Weights of a small image VQ-VAE.
Model: 64-pixel images, encoder arch convmixer, encoder norm batchnorm, encoder widths [192].
Rows from block 2 of the encoder of a small image VQ-VAE, named by matrix and row number. Each number is 500 + 50 x the weight over its row's rms, rounded and kept within 0 to 999. All counts start at 0. Numbers have three digits each. After the name is the row's rms in percent of the matrix's.
After each channel's rows are labels from the 100 images, of 14848, where the channel reaches its highest value: "strongest on" is what is common among them. Only what is clearly more common there than usual is listed. The data: photos of arthropod specimens (BIOSCAN-5M). In brackets: how many of the 100.
# pw: pointwise conv (encoder.blocks.2.pw.weight, 192x192x1x1), inputs 0-63

pw.171 112:529506551530543474475479654544450540498528475545593440488439470517547605488496501432496571460466489563486527500451458545484511448519509452552494479503516463444433527478508573510510493498491519
strongest on: order Coleoptera (37)

pw.29 114:503485458521543551520590514627459456486474477483512444562453601566530554531542477609520518593537495607561522456481488534472482436507449555564475458485513479460461526497479496493439424499532535
strongest on: order Hymenoptera (44)

pw.146 121:507503504460497547507507515477508497515496453474488413570482390460473435507435572599468528423576538518533480558456491512490517538395498587501529555426511520440445449431578431501490506526425395
strongest on: order Hymenoptera (48)

pw.0 094:476555522497483514452463508561508492530549509473576485504431498440492513520487479542554494366530505448518474556507503485498532484538530463463462442477503590515495475489545513483495562559514421
strongest on: order Coleoptera (57)

pw.57 093:501444551490477471484662523507545531515447544461489596498512506553569443488462471491487506444553550495435495476515516549474532494510523542438490516506446481533479450474535515518541456548556459
strongest on: order Coleoptera (40)

pw.65 096:473527460534450446524480463463513531546457471520441569526469529433432518490513606472564515482551437426474477463451478586460534594501524493556536489535456522478474512531602606430611553493505566
strongest on: order Hymenoptera (50)

pw.17 103:489579458549376477536531484486534498536530508554506523466440397548570528456470509490481452537496493456466400511492459519465522559414450443464561604546487576508479494416480537483506544550548540
strongest on: order Coleoptera (52)

pw.66 111:483494581546408455532451470475589501504348541554529533510536472448587513449453578411403568560539448512457456563499545454474567497446439466526407518470431525409473549502510584578524373507559509
strongest on: order Coleoptera (50)

pw.117 110:488524531608495545455460452500518487497531650473565522551522509566554507505482483525514544547513543408488504493539471561421452469539469452456556567607477501431473406486429512492448524600533470
strongest on: order Coleoptera (48)

pw.142 081:454565530426511477472475528611500493551507469540460480543449497488557494508661539560452481482530469503468584423547514551508507474431490502543615458493486558405497556484469436470457562468490545
strongest on: order Hymenoptera (49)

pw.182 099:568476570606509421540543537480471491526493531479486452522540441557493561591518536478467498600585586503488501556431526503573551437469604515475511539526461548569516471459481497555585512524449512
strongest on: order Hymenoptera (52)

pw.71 122:607500587471610472487479500516628449476472475551511508467489505562479483523436535575517411542446514525552515566582461502478537384469446467454626486462533503564496475455492483518480452606441519
strongest on: order Hymenoptera (41)

pw.119 120:562469581425444493475508509509375567567521504473480518484500547525537422446522486515637558571515517484442527417413476454521434498643412506549469565538507437543571510558481548523499497550469555
strongest on: order Hymenoptera (45)

pw.127 106:543545465497551520482488463436483457445502532517552376507504482547430503537518533587480512408421460534452412523473481486397523563444466568554493425481526596445518441480561521568551460476471512
strongest on: order Hymenoptera (44)

pw.55 108:537465448447523546493518533515566489489514504478401591567495552517480575540466485577573439475438519556546560407459447539397435424543486505519566567375417525462408569463494488441617501548500521
strongest on: order Hymenoptera (49)

pw.93 098:447440550528488450505431464532447548528587505479408390530497399489456478493501409520499562589408608474514376470471575538453524529471566547574507494473600503473478579423522516521528547514470465
strongest on: order Hymenoptera (61)

pw.24 092:459521482529515437464441495530540522456519508422398431550447495447458537485540452583490602494466560414505479481464509537462516516432444459576545508488517527424530493540486563453551502510465389
strongest on: order Hymenoptera (41)

pw.173 111:499487476520449503511589496505507539525548474427442591477510334440462499477553589508524485515503545478467517499562514514564508506420459514501450558550569486493535500552515521456647508442529471
strongest on: order Hymenoptera (44)

pw.185 115:449550511418446501479491531523499528546461522492539400452513460543589361496428560521522512593576526481490409538506520514595569467528464475487449488681475499541435432377435491427515414466463586
strongest on: order Hymenoptera (45)

pw.96 100:529427530471559498458500505434508596475476541537427532533511476482537460501573527475491530539442582471457548505406481458415490541461490420675483451544546472440454523496561544526420478430457534
strongest on: order Hymenoptera (48)

pw.13 095:591530500434562464524457493587531496485449525517518542463469529629553495587548563426517491444514584508505551547538539487590502533467554558486532541527504577564476524482564499455508513426699592
strongest on: order Coleoptera (54)