config.toml
encoder_norm = "batchnorm"
encoder_kernel_size = 7
loss = "l1"
decoder_widths = [32, 64, 96, 128]
decoder_upsampling = "transposed_conv"
init = "orthogonal"
optimizer = "muon"
nesterov = true
orthogonalizer = "polar_express"
adamw_lr_other_params = 0.0028
warmup_steps = 470
weight_decay = 0.1
Rows from block 0 of the decoder of a small image VQ-VAE, named by matrix and row number. Rows with one number belong to one channel. Each number is 128 + 24 x the weight over its row's rms, rounded and kept within 0 to 255. All counts start at 0. Numbers have three digits each.
After each channel's rows are labels from the 100 images, of 14848, where the channel reaches its highest value: "responds to" is what is common among them. Only what is clearly more common there than usual is listed. The data: photos of arthropod specimens (BIOSCAN-5M). In brackets: how many of the 100.
# convs0: first 3x3 conv (decoder.mid.0.convs.0.weight, 128x128x3x3, each kernel summed), inputs 86-127
# convs1: second 3x3 conv (decoder.mid.0.convs.1.weight, 128x128x3x3, transposed, each kernel summed), outputs 86-127

convs0.30:122194102133138147114095124120112114150112133136124138110093159134146129140099108122065089141121131137124106104132092087152129
convs1.30:146119173148121124112120121094124110144152160140152117174104083116130142165143125127149151101153119131078140120112137103074137
responds to: order Hymenoptera (43)

convs0.121:123096151149131119134138087122134119126148151125112155068133132145141108133126150135165125151125166107099108095134148119118139
convs1.121:179148114120124156122126126142145164141123128142144110145168061157136153114123127128119178081119090123162112153127115146134160
responds to: order Coleoptera (62)

convs0.40:133131163135141147118074113164100116101119124126095115088149143119138147160188119155097102118177124123124119129149129130159112
convs1.40:130161108153108093136108095141169121101173110129162113129095124119131105096121142096144125148121136115127090139128111079114103
responds to: order Coleoptera (54)

convs0.107:094168080114159107152134159139131089105107125110161117132133149147119132129143127158125133164101136086123115132146135120126133
convs1.107:141121141130109127119123103102121118132160168160146100129129108106134076119129077116116171107095166093083145165120111154045168
responds to: order Coleoptera (36)

convs0.62:142087165118132122160106133124142140075109119152128143142105074140120103154109135104155161114153126153107119125116113146118126
convs1.62:102155095128143159157113120144124081111117125150101115178101148101126135124123140154108091137093127140138092118092123150132124
responds to: order Coleoptera (37)

convs0.68:115139174102156147147070131108146116135126126109123102141101089100115125105107131126156121130107082110114128107153124137079132
convs1.68:146133131120168095117143102127082111097140135136142144131122100148132080133137103135117139098147149098155140108095137109143161
responds to: order Coleoptera (42)

convs0.18:138108131123127126163150142129133135105121141122101131118111110116127130121122193146154149090118161108162106133105128113144115
convs1.18:119111126111097181105077110114173119123105162148142103138162114137119116140195091111134132133139159106083120169133109176060154
responds to: order Coleoptera (74)

convs0.19:104201096174152127131099123128130115106112084106111104138115139098110131166149118074083092085133129131117113114084135120138092
convs1.19:113086160131116119137110129138097137114184125140147183073130112167148134115186132128179161143167124133108115141139124117082148
responds to: order Hymenoptera (45)

convs0.16:097089154110113121117179094109141121133149137128105104043142119119126129133084125126110079135121135094116107124135116130104120
convs1.16:154156077108129105145106132140134144118118137118121118171138123123117126150105163160115140109142101165190120139133112153205154
responds to: order Coleoptera (44)

convs0.73:119127153124143158055111111135140140051129126123131140128127090127132102122176107131129078120162135120120128152094089131145128
convs1.73:157136109122116132090040088131151120113106107174156131130120155133130180128115156148112164164120155108140111110156133156121144
responds to: order Coleoptera (37)

convs0.117:092137115153142127122123155144121113135082139102150078096087150125122124113117151145077101128111170096131133085097073116116109
convs1.117:184133143119102119130137131104138123134167154120158176167162168164128129133161120160153175128162139112095143169136176115146154
responds to: order Coleoptera (39)

convs0.124:117114125122155153091143113160128130008127127123120123136099155135098091126138146127136151113154174140124150081069058122121126
convs1.124:145129128126105085092085114101127113099170138132145123118171144175179114139115118126125128165126125092090133149138155111173161
responds to: order Coleoptera (54)

convs0.104:213127087140107114108127107095137110154156137154142133183106136155137118134125089104117106134154117109126141115116106134106155
convs1.104:131157112119127109143116143136120107122132116109131137130118073133153126132109128134088139163104172103120153118156125147192187
responds to: order Hymenoptera (43)

convs0.29:153111149127114144143185131134136135101150128129134119132108116132133165095116145136199136095102143113123133144157192137181144
convs1.29:120112116106112132112107112128140137160103152136116102161164154148121144144143133088139114132144164148106117075121122155058105
responds to: order Coleoptera (57)

convs0.71:137115135143153141120043106165129138178084114126129150136109138148135104143126122121083125114146127131124085148121113122125119
convs1.71:140106127145124127160136130141079126125147104114122124122119074141104124097085128138115149113123125080113140074143086128150104
responds to: order Coleoptera (36)

convs0.122:130185103117092120070121126107121127157131120133156129162142117148142118122088118115108086194116107125104159166132104140145156
convs1.122:127099150093118180091126144117132138126084121134146133115138134129133136116136151154103101130123161119139151122143170127145161
responds to: order Coleoptera (45)