config.yaml
crop_scale_min: 0.5
horizontal_flip: true
encoder_patch_size: 8
decoder_norm: "groupnorm"
decoder_weight_standardization: false
decoder_attention: false
init: "orthogonal"
momentum: 0.9
steps: 9500
lr_schedule: "wsd"
Rows from block 4 of the encoder, named by matrix and row number. Each number is 128 + 32 x the weight over its row's rms, rounded and kept within 0 to 255. All counts start at 0. Numbers have three digits each. After the name is the row's rms in percent of the matrix's.
# dw: depthwise 7x7 conv (encoder.blocks.4.dw.weight, 192x1x7x7, trained with AdamW), a 7x7 kernel
dw.26 096:058097124112116117080126147147136106071087123128137105095119085130155135040098107083085097111134103097096123094117101105113098099111097075095124063
dw.27 101:209197146137130111102168159174131121129107152150147098149135103163127084132093123090141146140127079105086204168154156141110087190151126125137107087
dw.28 105:150108122145121118108133139138201170131132127143212126180151132171193116204090203143137161188108156159139117132138168167128121130118124139107116131
dw.29 105:126103124090134120152126106117112098136144103122108056090098111107108072072026107131107101092048045115125121111105103105121131123129129134113139132
dw.30 084:139150112162117107121136162145158152122169130163192110141163133129201134100169161107126153088162172171125130143222173181117144142134176146158156100
dw.31 093:126116122128133117120135133134112116142125135103165115093129142121111252255041116127137127121180105132126133119108139136128133122132111148119132120
dw.32 087:166163171184138164177162136147176138143184155118177166097120175158173181159141145178148135146154112125134139128140129151164157186171151146148132180
dw.33 087:115157171159151128133145143163093152124176153146248181142128125124102151116099150116122117080063045139113137135134100095105119135151114102107144130
dw.34 111:099118071071090093112096106102105107110130095084140180104113104099111165182155104105079113143146149087076083112131109108075114137124125099058095102
dw.35 107:136121087082064105137099106099107086107115089087099088080083077107110119114125098074109103117130089084079109105092111116088082135109087117074137101
dw.36 092:125123116116110112110123116109107109110127110125118107096098093120109098255091089126120121094095103127113104130090091094124113120109126119120109116
dw.37 107:148136123128123113127130148099122122119116129122159109109126134130126105255175122131125123132191121127130118112125102119119122146126132128124110107
dw.38 092:120096150169136191185102108125123149155188101076132129160165162115134154174196180166144122143163112153176170128132138141152186161158148122154151152
dw.39 095:114130127108130116103125126118152091121125111108138140103110122131132139255162135120105113092153096103117123126121111106116112129099129123104131103
dw.40 097:113110108128109137125102120117117104127121127107150255112121114137113238223140128137122110135130129137111133114122129135149127116115129135121123119
dw.41 107:104120100119126141113139124121148132112144110131177177140136137136174209255150118140127115096161085127118130143111110120111139118119098115125140119
dw.42 095:128104113102108113079097112109102117143079132116149184106113080135104187248109105052112135116149128140110120128132128113115110104094096095082117103
dw.43 093:107114105118096125106098117108100086079086104098135069094129084125085054126065095119107090099043121098086108123104090097112114098125106121125114110
dw.44 090:145147110124109142112130141125150163152129127134104135168125145117115093255178173143116125166186163146163127090140113124114107098131107108091096097
dw.45 091:143125150114095128124114169152102110109097106140090119086070137126156066192135147138123168049237091124111131134184122143132113124146144146153139128
dw.46 099:103125119149134147133108117123131149111122082070107078134132119074058035150089134125098084076092096139114088101081075119112130116121127087085102127
dw.47 093:133125109125111114104146127122126110147117107122108183144105110115133201193179126112118106181255118135084135103121116110111135116150068095105128133
dw.48 095:170143167142144169178150137115127124180188149146093132088103138156130122129135141166166123070075152131156191146128110145157170198167151135156148186
dw.49 100:128121125115128119125133137127112116121122122123133120116127127119110121255106123115126120118097112134127124127120132137117125125127125121120129112
dw.50 111:084089085106092063073082082114123133098095088090117132103114104111108113147135092093093101117130127141105102096097105109097079087076099095097079087
dw.51 086:124131112118142139089131147152102125158121124119063119102129133103119092249221151105120156170170193155160128121115146132157114117115125097123136104
dw.52 083:130104115099120125137125120126153164154104133138103068180122134118151021224243123123110121133153149162120124114132129138136123139129115140130126127
dw.53 114:183165136140138168168147129101127117132142135130120110111125160143127126104107115145155119096124113127157180145100116110159175244190149156157153213
dw.54 078:112138121138147134153132108104069069144180140080080190132127116177096119158203134141157101139197138159178160130124128137160119185148156151124140166
dw.55 105:116114099121152117111130144134132148150136123121167150126105143136153151255138114134126124105123154128117127131131117107121125135120129148121121134
dw.56 091:181149170136138128124158129170128130091064166159153069077153131208163092137086075105179138119115076124122160141154130136105182138142157124116107145
dw.57 096:126130097123108108102140117098133106110122107108109118094143132120111083041059143125090106039056115104072134146089091130107120114108081120086106112
dw.58 090:119086089102093138129092106120086134145148069097165148165097119098067166196179122085097091168152103109092111123078111086093113106101114104086128135
dw.59 091:144134171141133144145129109117116118125139140111115211125117128121105171255187113131136095139180156088123111144106118060116107146117142129130120144
dw.60 098:128146120161114136145131147143126143119133141160128057099161140132127066125001151157135153113016126167147126141145151130122148136115148135134118131
dw.61 099:093107100108103116080101114117150106108081070145127063088108086070133121170111105050082119129147071093078087122102100120123118120104120126110125085
dw.62 126:118130136134136144131146148144149120148146117145150124148144152136141130255128142150128146140111137137157125126137129128135143143130124132135138137
dw.63 134:136125134131124128124127125121108120125128129119135137124120123129117125255112125115135133096131112125144129122117129115130126131122121126134124134
dw.64 090:180160184163147194192151146157164165170195193156128141166139186168162124109095133167129126152136141157096139150129130117128149136155135159150127156
dw.65 096:139142147123111082137122165122133136106094147126098096077136125146148073255120131116123121068090048146120093082113137151133121106127100110119142152
dw.66 113:127104143122116121131128141116126136125129127112196166137124117147074255203176104127115148122131129123130121136129137138130123127126142127129128131
dw.67 100:128123127115138120139119129141130134136119142125135095121147130120131097255110109136122124129097134132122116130121119125131124116139126119119133128
dw.68 117:103111123118129107127100125120152146125123122106085082058124132117115088143017151142125133075017063154115107126123149148129110116118125123122130115
dw.69 088:130147126119126083102123135144091141113091106142125097079123122122082103255046147109126127088087093137110090158122127152112128138116126131120116104
dw.70 095:100127096133150191146122087073094168125154109068079099123153114098062083092123146147081093096093165175150145094160123149152153150109089140143154155
dw.71 115:114129121127131128118135150164173147148125112160204175210136130113175185088170140137125159224174185138108127145132148169135118120128122109139127101
dw.72 113:143127146115136112126137126142143139135130128146199181200180134125148208073182165121138144204198193140125133138156161146126131115144129120131124121
dw.73 093:152155157148106145150159122140109110141168158100078149127155177147104185135091161154136135131115122126110170160156161143160176155140194186175193189
dw.74 103:127123140122139120136128125111115110132127116131115114077110114119127116137028109115129121066000048086128145126109104105118129122121126108134140124
dw.75 091:195163126181169165192156155136214140122203159144136133129135162122140110124179125173110122097095092113138144112101095113130157153145100120080122114
dw.76 090:111119125114135133143128129120117146121141121127088164100131119126119080255164147117131138060110091133127104117128135127105132125132123129141127142
dw.77 087:140147108126134137150166154173170147122143115164164153203137128153177092255176122131138126139134143127136118115111173180140133147131137165105142149
dw.78 094:124121140140159171169110123136129130139120169137140172132119125127152158223254159116132152136196156116152143152166136158138153121150114126141129169
dw.79 099:146149137143148108122119121130136139133120126147174164160135104146157152255156144128109120143118120099126116117138130110104135137138111078089100114
dw.80 106:162126139123158157149140145093122177187172102130174255150151171135095178161110155142121128122112127137149136160110106118144150155123131131132178160
dw.81 122:136113122141128129145121152110093159139113137104151102078087139146092124091151100140113135075089048063094131170065092050085100131109137135089094118
dw.82 088:110108120106125110099113119137109097127105119156118028084126101109159156255091092111134136165164126114112114130134154134102091126120124111126096072
dw.83 102:072092106132120102113089075135086125105098079101127095113125078096121107140116095108100100109112136135120087101135077084099095041101108101088096072
dw.84 095:124115111126116134137105140113137124120139128118102070108128133117122064233209087104129133071245146105128119113115123113118119107123126122125122105
dw.85 100:127123121123125116124124125110109126119111122117109151123119129132121163255199122137128131119174155126122123124119107126106133119121115124136129130
dw.86 104:118142129111127126135141119116069116121126122113033117093102128123063120170035091130113108084023134085120122132103112095134123139131130126127126133
dw.87 094:139099119127119128149106138113150116139127106115174191127125120126149160255222146123139089116196110120128134144124107125125130118123139114116125139
dw.88 106:126144151131151166111156155135137151153121130132173134137120140161185216239160134141145149140199201146141131131140148178137131135132115119135154111
dw.89 095:122116134122117119144128104083089137132132135117076104164145144141156089195213185132141141163223203121118130134145187147155143128148124134146145137
dw.90 102:159138148127120104103145135137120132110077146157162135095074122141143170146034066114162124127084053076113140124088071085120152129124149099112155159
dw.91 096:121130142124117129112147126124147105128133128143091060105136149134103255145054111079145124158119115081146121144118104125142134128129123126130121121
dw.92 095:110120128126115120141123142113117120141127125103089094125144134140108045255125141152122125106141094133151115142152153130137134118125134150142131122
dw.93 096:099111094085088075102106107111139143116084132109119073093112082119134149070083125103125133185122178124168144159164155140147146173180172172148176158
dw.94 092:169126160107102127100185134156092116094157116129086153104108094135134143206064120088161137093077117089176126116144123106143152188176168159167126151
dw.95 093:140146154137114115186125133151093120140138130144125133085130118195142184108100083079167164149164085110137214172140136158138150185157169160104139174
dw.96 105:114129130111115122118119130123094120131128121120161242178110113115103248059189119112126110172166170109133121122114126141114127119132128133123121126
dw.97 099:116131130125129124121136133132137130119110129129165255184109116128132220097130102094118115150098188119102113114115117102140104093107115075115087080
dw.98 109:118119134132156129138144121182208143130156134175088018102151126135206065078100124131156131104077095134130142119154138146121135150146139143131136131
dw.99 118:161142159162136140133160117131117118101124133105097255121099127166143216189107098131135133168161129145141142151130131105129158150157135119155139161
dw.100 109:088115122135101105113093100083113110083125111061057083023117124128098117132117090115119110070151088104092091080121125115125116093105127132104106127
dw.101 086:102131088091087084078105124090083134087126126132097092142109073114124106144172084085091115118171168093090127116110070109089108070117102095102092091
dw.102 112:113112107118112123140119130129184161111114121163172152150132128141148157117229123138116131178238230119117134126108121112125118142126113155136111138
dw.103 105:114122120133137127120130122131131118140122124130142126145117129132131141255127129123125131133133127130126127125134133125123122122122125126131119126
dw.104 086:126125141171126120120136121159179156153159116163149134094185149147181166178147168198114157095173122189143126143142204162143126122118179172159126134
dw.105 102:084109111100081105098102079085107091091110124094052119106116105106098098184120117115103102070122072117102114106094099094088099078112109124104101089
dw.106 105:212168141166169167252155154108110120147168144130119112111124163147123115107129112159133128097112125134150093121127135146145155113137121158151166200
dw.107 098:193150157145140162208165137123112148108196160129109124112153135163111096119093095146139122136073119142167180144133114132133180200158165149149164164
dw.108 116:163160161164150159167149145152140130161145171166160053155159154175129090095080143160176151130083119162168143136155140148154159169159170161168150152
dw.109 087:121122133119134146177141127121111128127142138135004094075109141128107080215124095140125110062092119095124135118089081107129167150109129113145145138
dw.110 106:126115113108121145150116102136142126123122120135144128107132135128099255167078105128128118101189127101136118132129141120104136147114135123132122128
dw.111 095:082107098108099066094100127130113090138124101051120126048130114112109109166135068089093137081096096091110150112098077107141077100097112114130124125
dw.112 099:148133092113092109117118134092100088131108120105132060130110110117122086166200092144115112142255148124127109117127069117142113136127133148140132125
dw.113 088:089114103139129117081163123145149136113045132128210161152127088133204172157116142086124200180154123119138125106170147123112159116125141120170153140
dw.114 100:141106110105106099107095103095126112101126119130081103094121139107124180255097132133120123108138130104125119130160144132137137160139135131129143123
dw.115 093:111108107127131107071106134124118141151118120115157180148128141110128172255204122156111124145198156173146139129126118143110113132128147118113115116
dw.116 087:121133130100117122131138132100105118123135140115072069104122114095120083255073132136131107102083064111128134122111122104138122113131126122106116128
dw.117 089:110124149146124135126148128124081119088144143148105111076109124148147123182088165096229171164120146118109144164159129166121165136169164199191152118
dw.118 101:140112130094136106107142085117065094137126112098069098106158154097067044124195124121093091099073122125134136092109077097114138122119106083100103133
dw.119 114:122120121119126105131137135129125106110118130100079116042072129123130070097123098129132102040159009102117112118101111083118104123116127138122108134
dw.120 095:146142153145143170159128126138162132166163148143114149160130176176180121134172167156148152173169145173188136158168169159178162155144140183176150167
dw.121 093:149125117132139157150143160120170104113127140129136155119076110218175177177158111105187161161134107116118163167159124114079097208151148162129113098
dw.122 096:129146111122143176139133150090172135158162114073066118127173163130085048052079175178140136063119084118138119110131125133126158141120117117146133151
dw.123 113:143133143131127123131145127116123120126125145127154207159126123139144219112229128118144138158251153117129130147150133131128144163134132157143138155
dw.124 089:127144148149158160165149141111103124122163116106159206128144134144107173230150133171135113146191096098126150104124132133172170177131141170154158177
dw.125 096:144148185158154221172127113166154187122162133112103108080129146109106127195144172110058115106127111136127126114105118092135127128091093070100156129
dw.126 109:141151115142110133146161134106111095131139126132187174175114122115106160183189069114096081188131156065130113130104054046122123122113120124113125125
dw.127 094:092114129115085082084114098134121080075099107123106103108093132127079107130076101082105124107068122083070099113140088126126116074128090109099086069
dw.128 119:135143116137125119125126120114146122125140126121135108111108121131152153255077107130130145124174085123132141129121121137126147138146123129106127124
dw.129 094:113142114110132099129127123116119133144113124115130136079131136131137145255180062092138120136215094098129123144127101103107128141142140128127141138
dw.130 083:129117120129132136125119121148146125136109118159169189228098142119139137255127117124133135165131145130124137137119095127175144100139138157158135106
dw.131 097:153118108127126099127131105123106110082112125119106096075103112129138102178219112125118122102255156132135139115112138134112120109081121127142089113
dw.132 091:147125128127125108073155108157121115113108161164138115107107078163209169163079118085144176151072092130080133127186165068119099151140127161105131100
dw.133 088:143181148137144157152182159088132136134181189127122145150129157156138162119130118147175164113153175169136170158119127174182163156164161156178186170
dw.134 091:115120133144100127160093109143134142118158123158156065152170140124136048203152206128118117122099189164164126120123164159161143117098137124157161187
dw.135 122:130141112140134150121127135141136122141139122138130149142128154134134136255091143143113130149100142135128135135142135126140134138120126118130141128
dw.136 089:132112138140141130127134150110122125110135133120124142085132127154116143255221139142123122136169147134132133116124125115118141139127125147121131127
dw.137 082:141151119134127116134145130134107125117121114112131134153121153148082085255152123156105133131144115117164105118090122119070091162129108156159133102
dw.138 105:211157147131128130128180125132103114126137182130101112079125135175129077188079128105157107060140096094107171126139135098109110201176144144142131136
dw.139 103:132118146134127132143128138144165131121125138126136118132114131122142117255158127119119141131131115119111106134126117114124129121110123125144131117
dw.140 088:117128174147136157168130145169178162154140147164123061091151120138180068240160117130107166113153171136109158131167112113109116150134101133124102120
dw.141 126:125122129108136122115138135084086094117136120093141093111076113113065085180171045126122088149167144065123124119063049087112129127127120114136128136