From a checkpoint of a small image VQ-VAE: encoder widths [192].
Rows from block 0 of the decoder of a small image VQ-VAE, named by matrix and row number. Rows with one number belong to one channel. Each number is 500 + 25 x the weight over its row's rms, rounded and kept within 0 to 999. All counts start at 0. Numbers have three digits each. After the name is the row's rms in percent of the matrix's.
After each channel's rows are labels from the 100 images, of 14848, where the channel reaches its highest value: "top examples" is what is common among them. Only what is clearly more common there than usual is listed. The data: photos of arthropod specimens (BIOSCAN-5M). In brackets: how many of the 100.
# convs0: first 3x3 conv (decoder.mid.0.convs.0.weight, 128x128x3x3, each kernel summed), inputs 0-42
# convs1: second 3x3 conv (decoder.mid.0.convs.1.weight, 128x128x3x3, transposed, each kernel summed), outputs 0-42

convs0.117 105:513481477481531491496487499528533507517505550496471519518495490484500495474537508522478511475460505497534511476466515471502515500
convs1.117 085:516507492499498469494491498500494487467487502502502467499496495499471507494395512506489507543515488513495496502489507510480466517
top examples: order Coleoptera (39)

convs0.107 098:517523441473450486508489488505516458559519528499493537494527520519515456486499514525495509512475535526547500506526490519447520486
convs1.107 089:498502533505541522506478499490493551536476486479517480505526509524475496472474528501485469508506502532510519497487454482505518492
top examples: order Coleoptera (36)

convs0.124 098:498475473477502476514497508485504463504487487497510511487466541486515491500516497513528508477507534510540455526492454517554513476
convs1.124 098:507499484502499489504488523472454532505530504479472506521533444489468490489484541498477509543509483504441472505466511494498481505
top examples: order Coleoptera (54)

convs0.68 076:491481479511467505512496471525485523500470517499505525540524436548494509507496439521455479504487452500517483517471496528455474536
convs1.68 079:544521502521494521530514499510507468483473492519467460473501492502487537457554468520511513473515470501517488542525533484542508498
top examples: order Coleoptera (42)

convs0.18 107:525498504508507477489505504478484500468465484511492443495525463504464470477533453495465441488488473521540492490486476518572468527
convs1.18 120:490522504514516535506473482491533521489541490523489512512518516516488502519522513513519534523512469474486438488506476489501514482
top examples: order Coleoptera (74)

convs0.16 153:494478507511514495495527466491531504496500523522518554512504509481517549503482490504514552505529541507528528506499545495560491515
convs1.16 115:530485495493486498484457496500463506473463493485464474506484473495506496503524486496477494427464463479520516497503460487450473460
top examples: order Coleoptera (44)

convs0.62 071:473484516464549455524477472527509449510538502497475523490501521512460497526474517484518490527549520507523485502491499501470486461
convs1.62 088:527510463476504498411496529506534490508484486486511513522544477471516441474537569506498517501512509516464526508557496501476508492
top examples: order Coleoptera (37)

convs0.29 122:530501470474498506491526518454502457545494465494470488495492447501493497478527471475469476487514462505497490493505457487508479470
convs1.29 142:509520518516492538539455504495522506450501493550519511508496479503464500508532519512514515548489491522479453529467491465499503524
top examples: order Coleoptera (57)

convs0.30 093:503486508497490473482488539549512517492492517469485487491501461490494480529506496481471482500465488508470505511467510516485490484
convs1.30 093:506494530503473500491507477507444547490520497480489487493516500545494520492518511473540514472493517510591520468513475529493477474
top examples: order Hymenoptera (43)

convs0.19 089:471469486536512478491525524486503518491478513504490492483500406499504478499504505502495506502487489519509527518497489515546484510
convs1.19 103:493521511504484530522509498523522530516485490457484491476502532511510522521475510526536492520506519521526532459534475512510542496
top examples: order Hymenoptera (45)

convs0.122 135:492480519525490498472502518525489482535487528518488484534503557474471512546509483443526506520513495451438485511502515511432497518
convs1.122 096:535471514512470524477499421457503529487500481460497523512467503535458513476552498496517530473517514552466478519502493503493511476
top examples: order Coleoptera (45)

convs0.40 087:475514482550494472517499519529528493516479446485540497466465464453543474486491519493470519475500509502482500500525517465537492492
convs1.40 104:506520485460531510478501549474434529506498487465503502542520506493515460506473536478499496529530509460496547485484491513507492453
top examples: order Coleoptera (54)

convs0.71 113:474481482505490518497509475537500504432488505484503450487526419526474512496522479469466492485516501521539542503471480474486511498
convs1.71 129:585488500504508487518591530494482484538515510505491500538502499507512525493532498504503502544493509544514492501471540523493534518
top examples: order Coleoptera (36)

convs0.104 098:513534492538499505525517486482499501489491518534489442509477514472483517504496603488510509488491517466493483531498470490473542471
convs1.104 099:484482514473478483480533490500471509497495498455468498487501533452506499484442484490503484476459466505470521476504512462509507491
top examples: order Hymenoptera (43)

convs0.121 118:509513493491459508454520480514487488462492480506482496509485479494528476491482469478446523489510500546598516480484528489547483482
convs1.121 117:535489526517520489504499500485505477494491559486491524496520473505500510501492495502517500490551488466408462493491428526475466470
top examples: order Coleoptera (62)

convs0.73 099:513478537545507500424508506458513470556508515488515490444486495527467484502455522495475536469506515490499484491496478495520486492
convs1.73 103:516478491474494474464515459460496508476499488541525533528500527506524513457532522503542510492536552494479486516492486521507496481
top examples: order Coleoptera (37)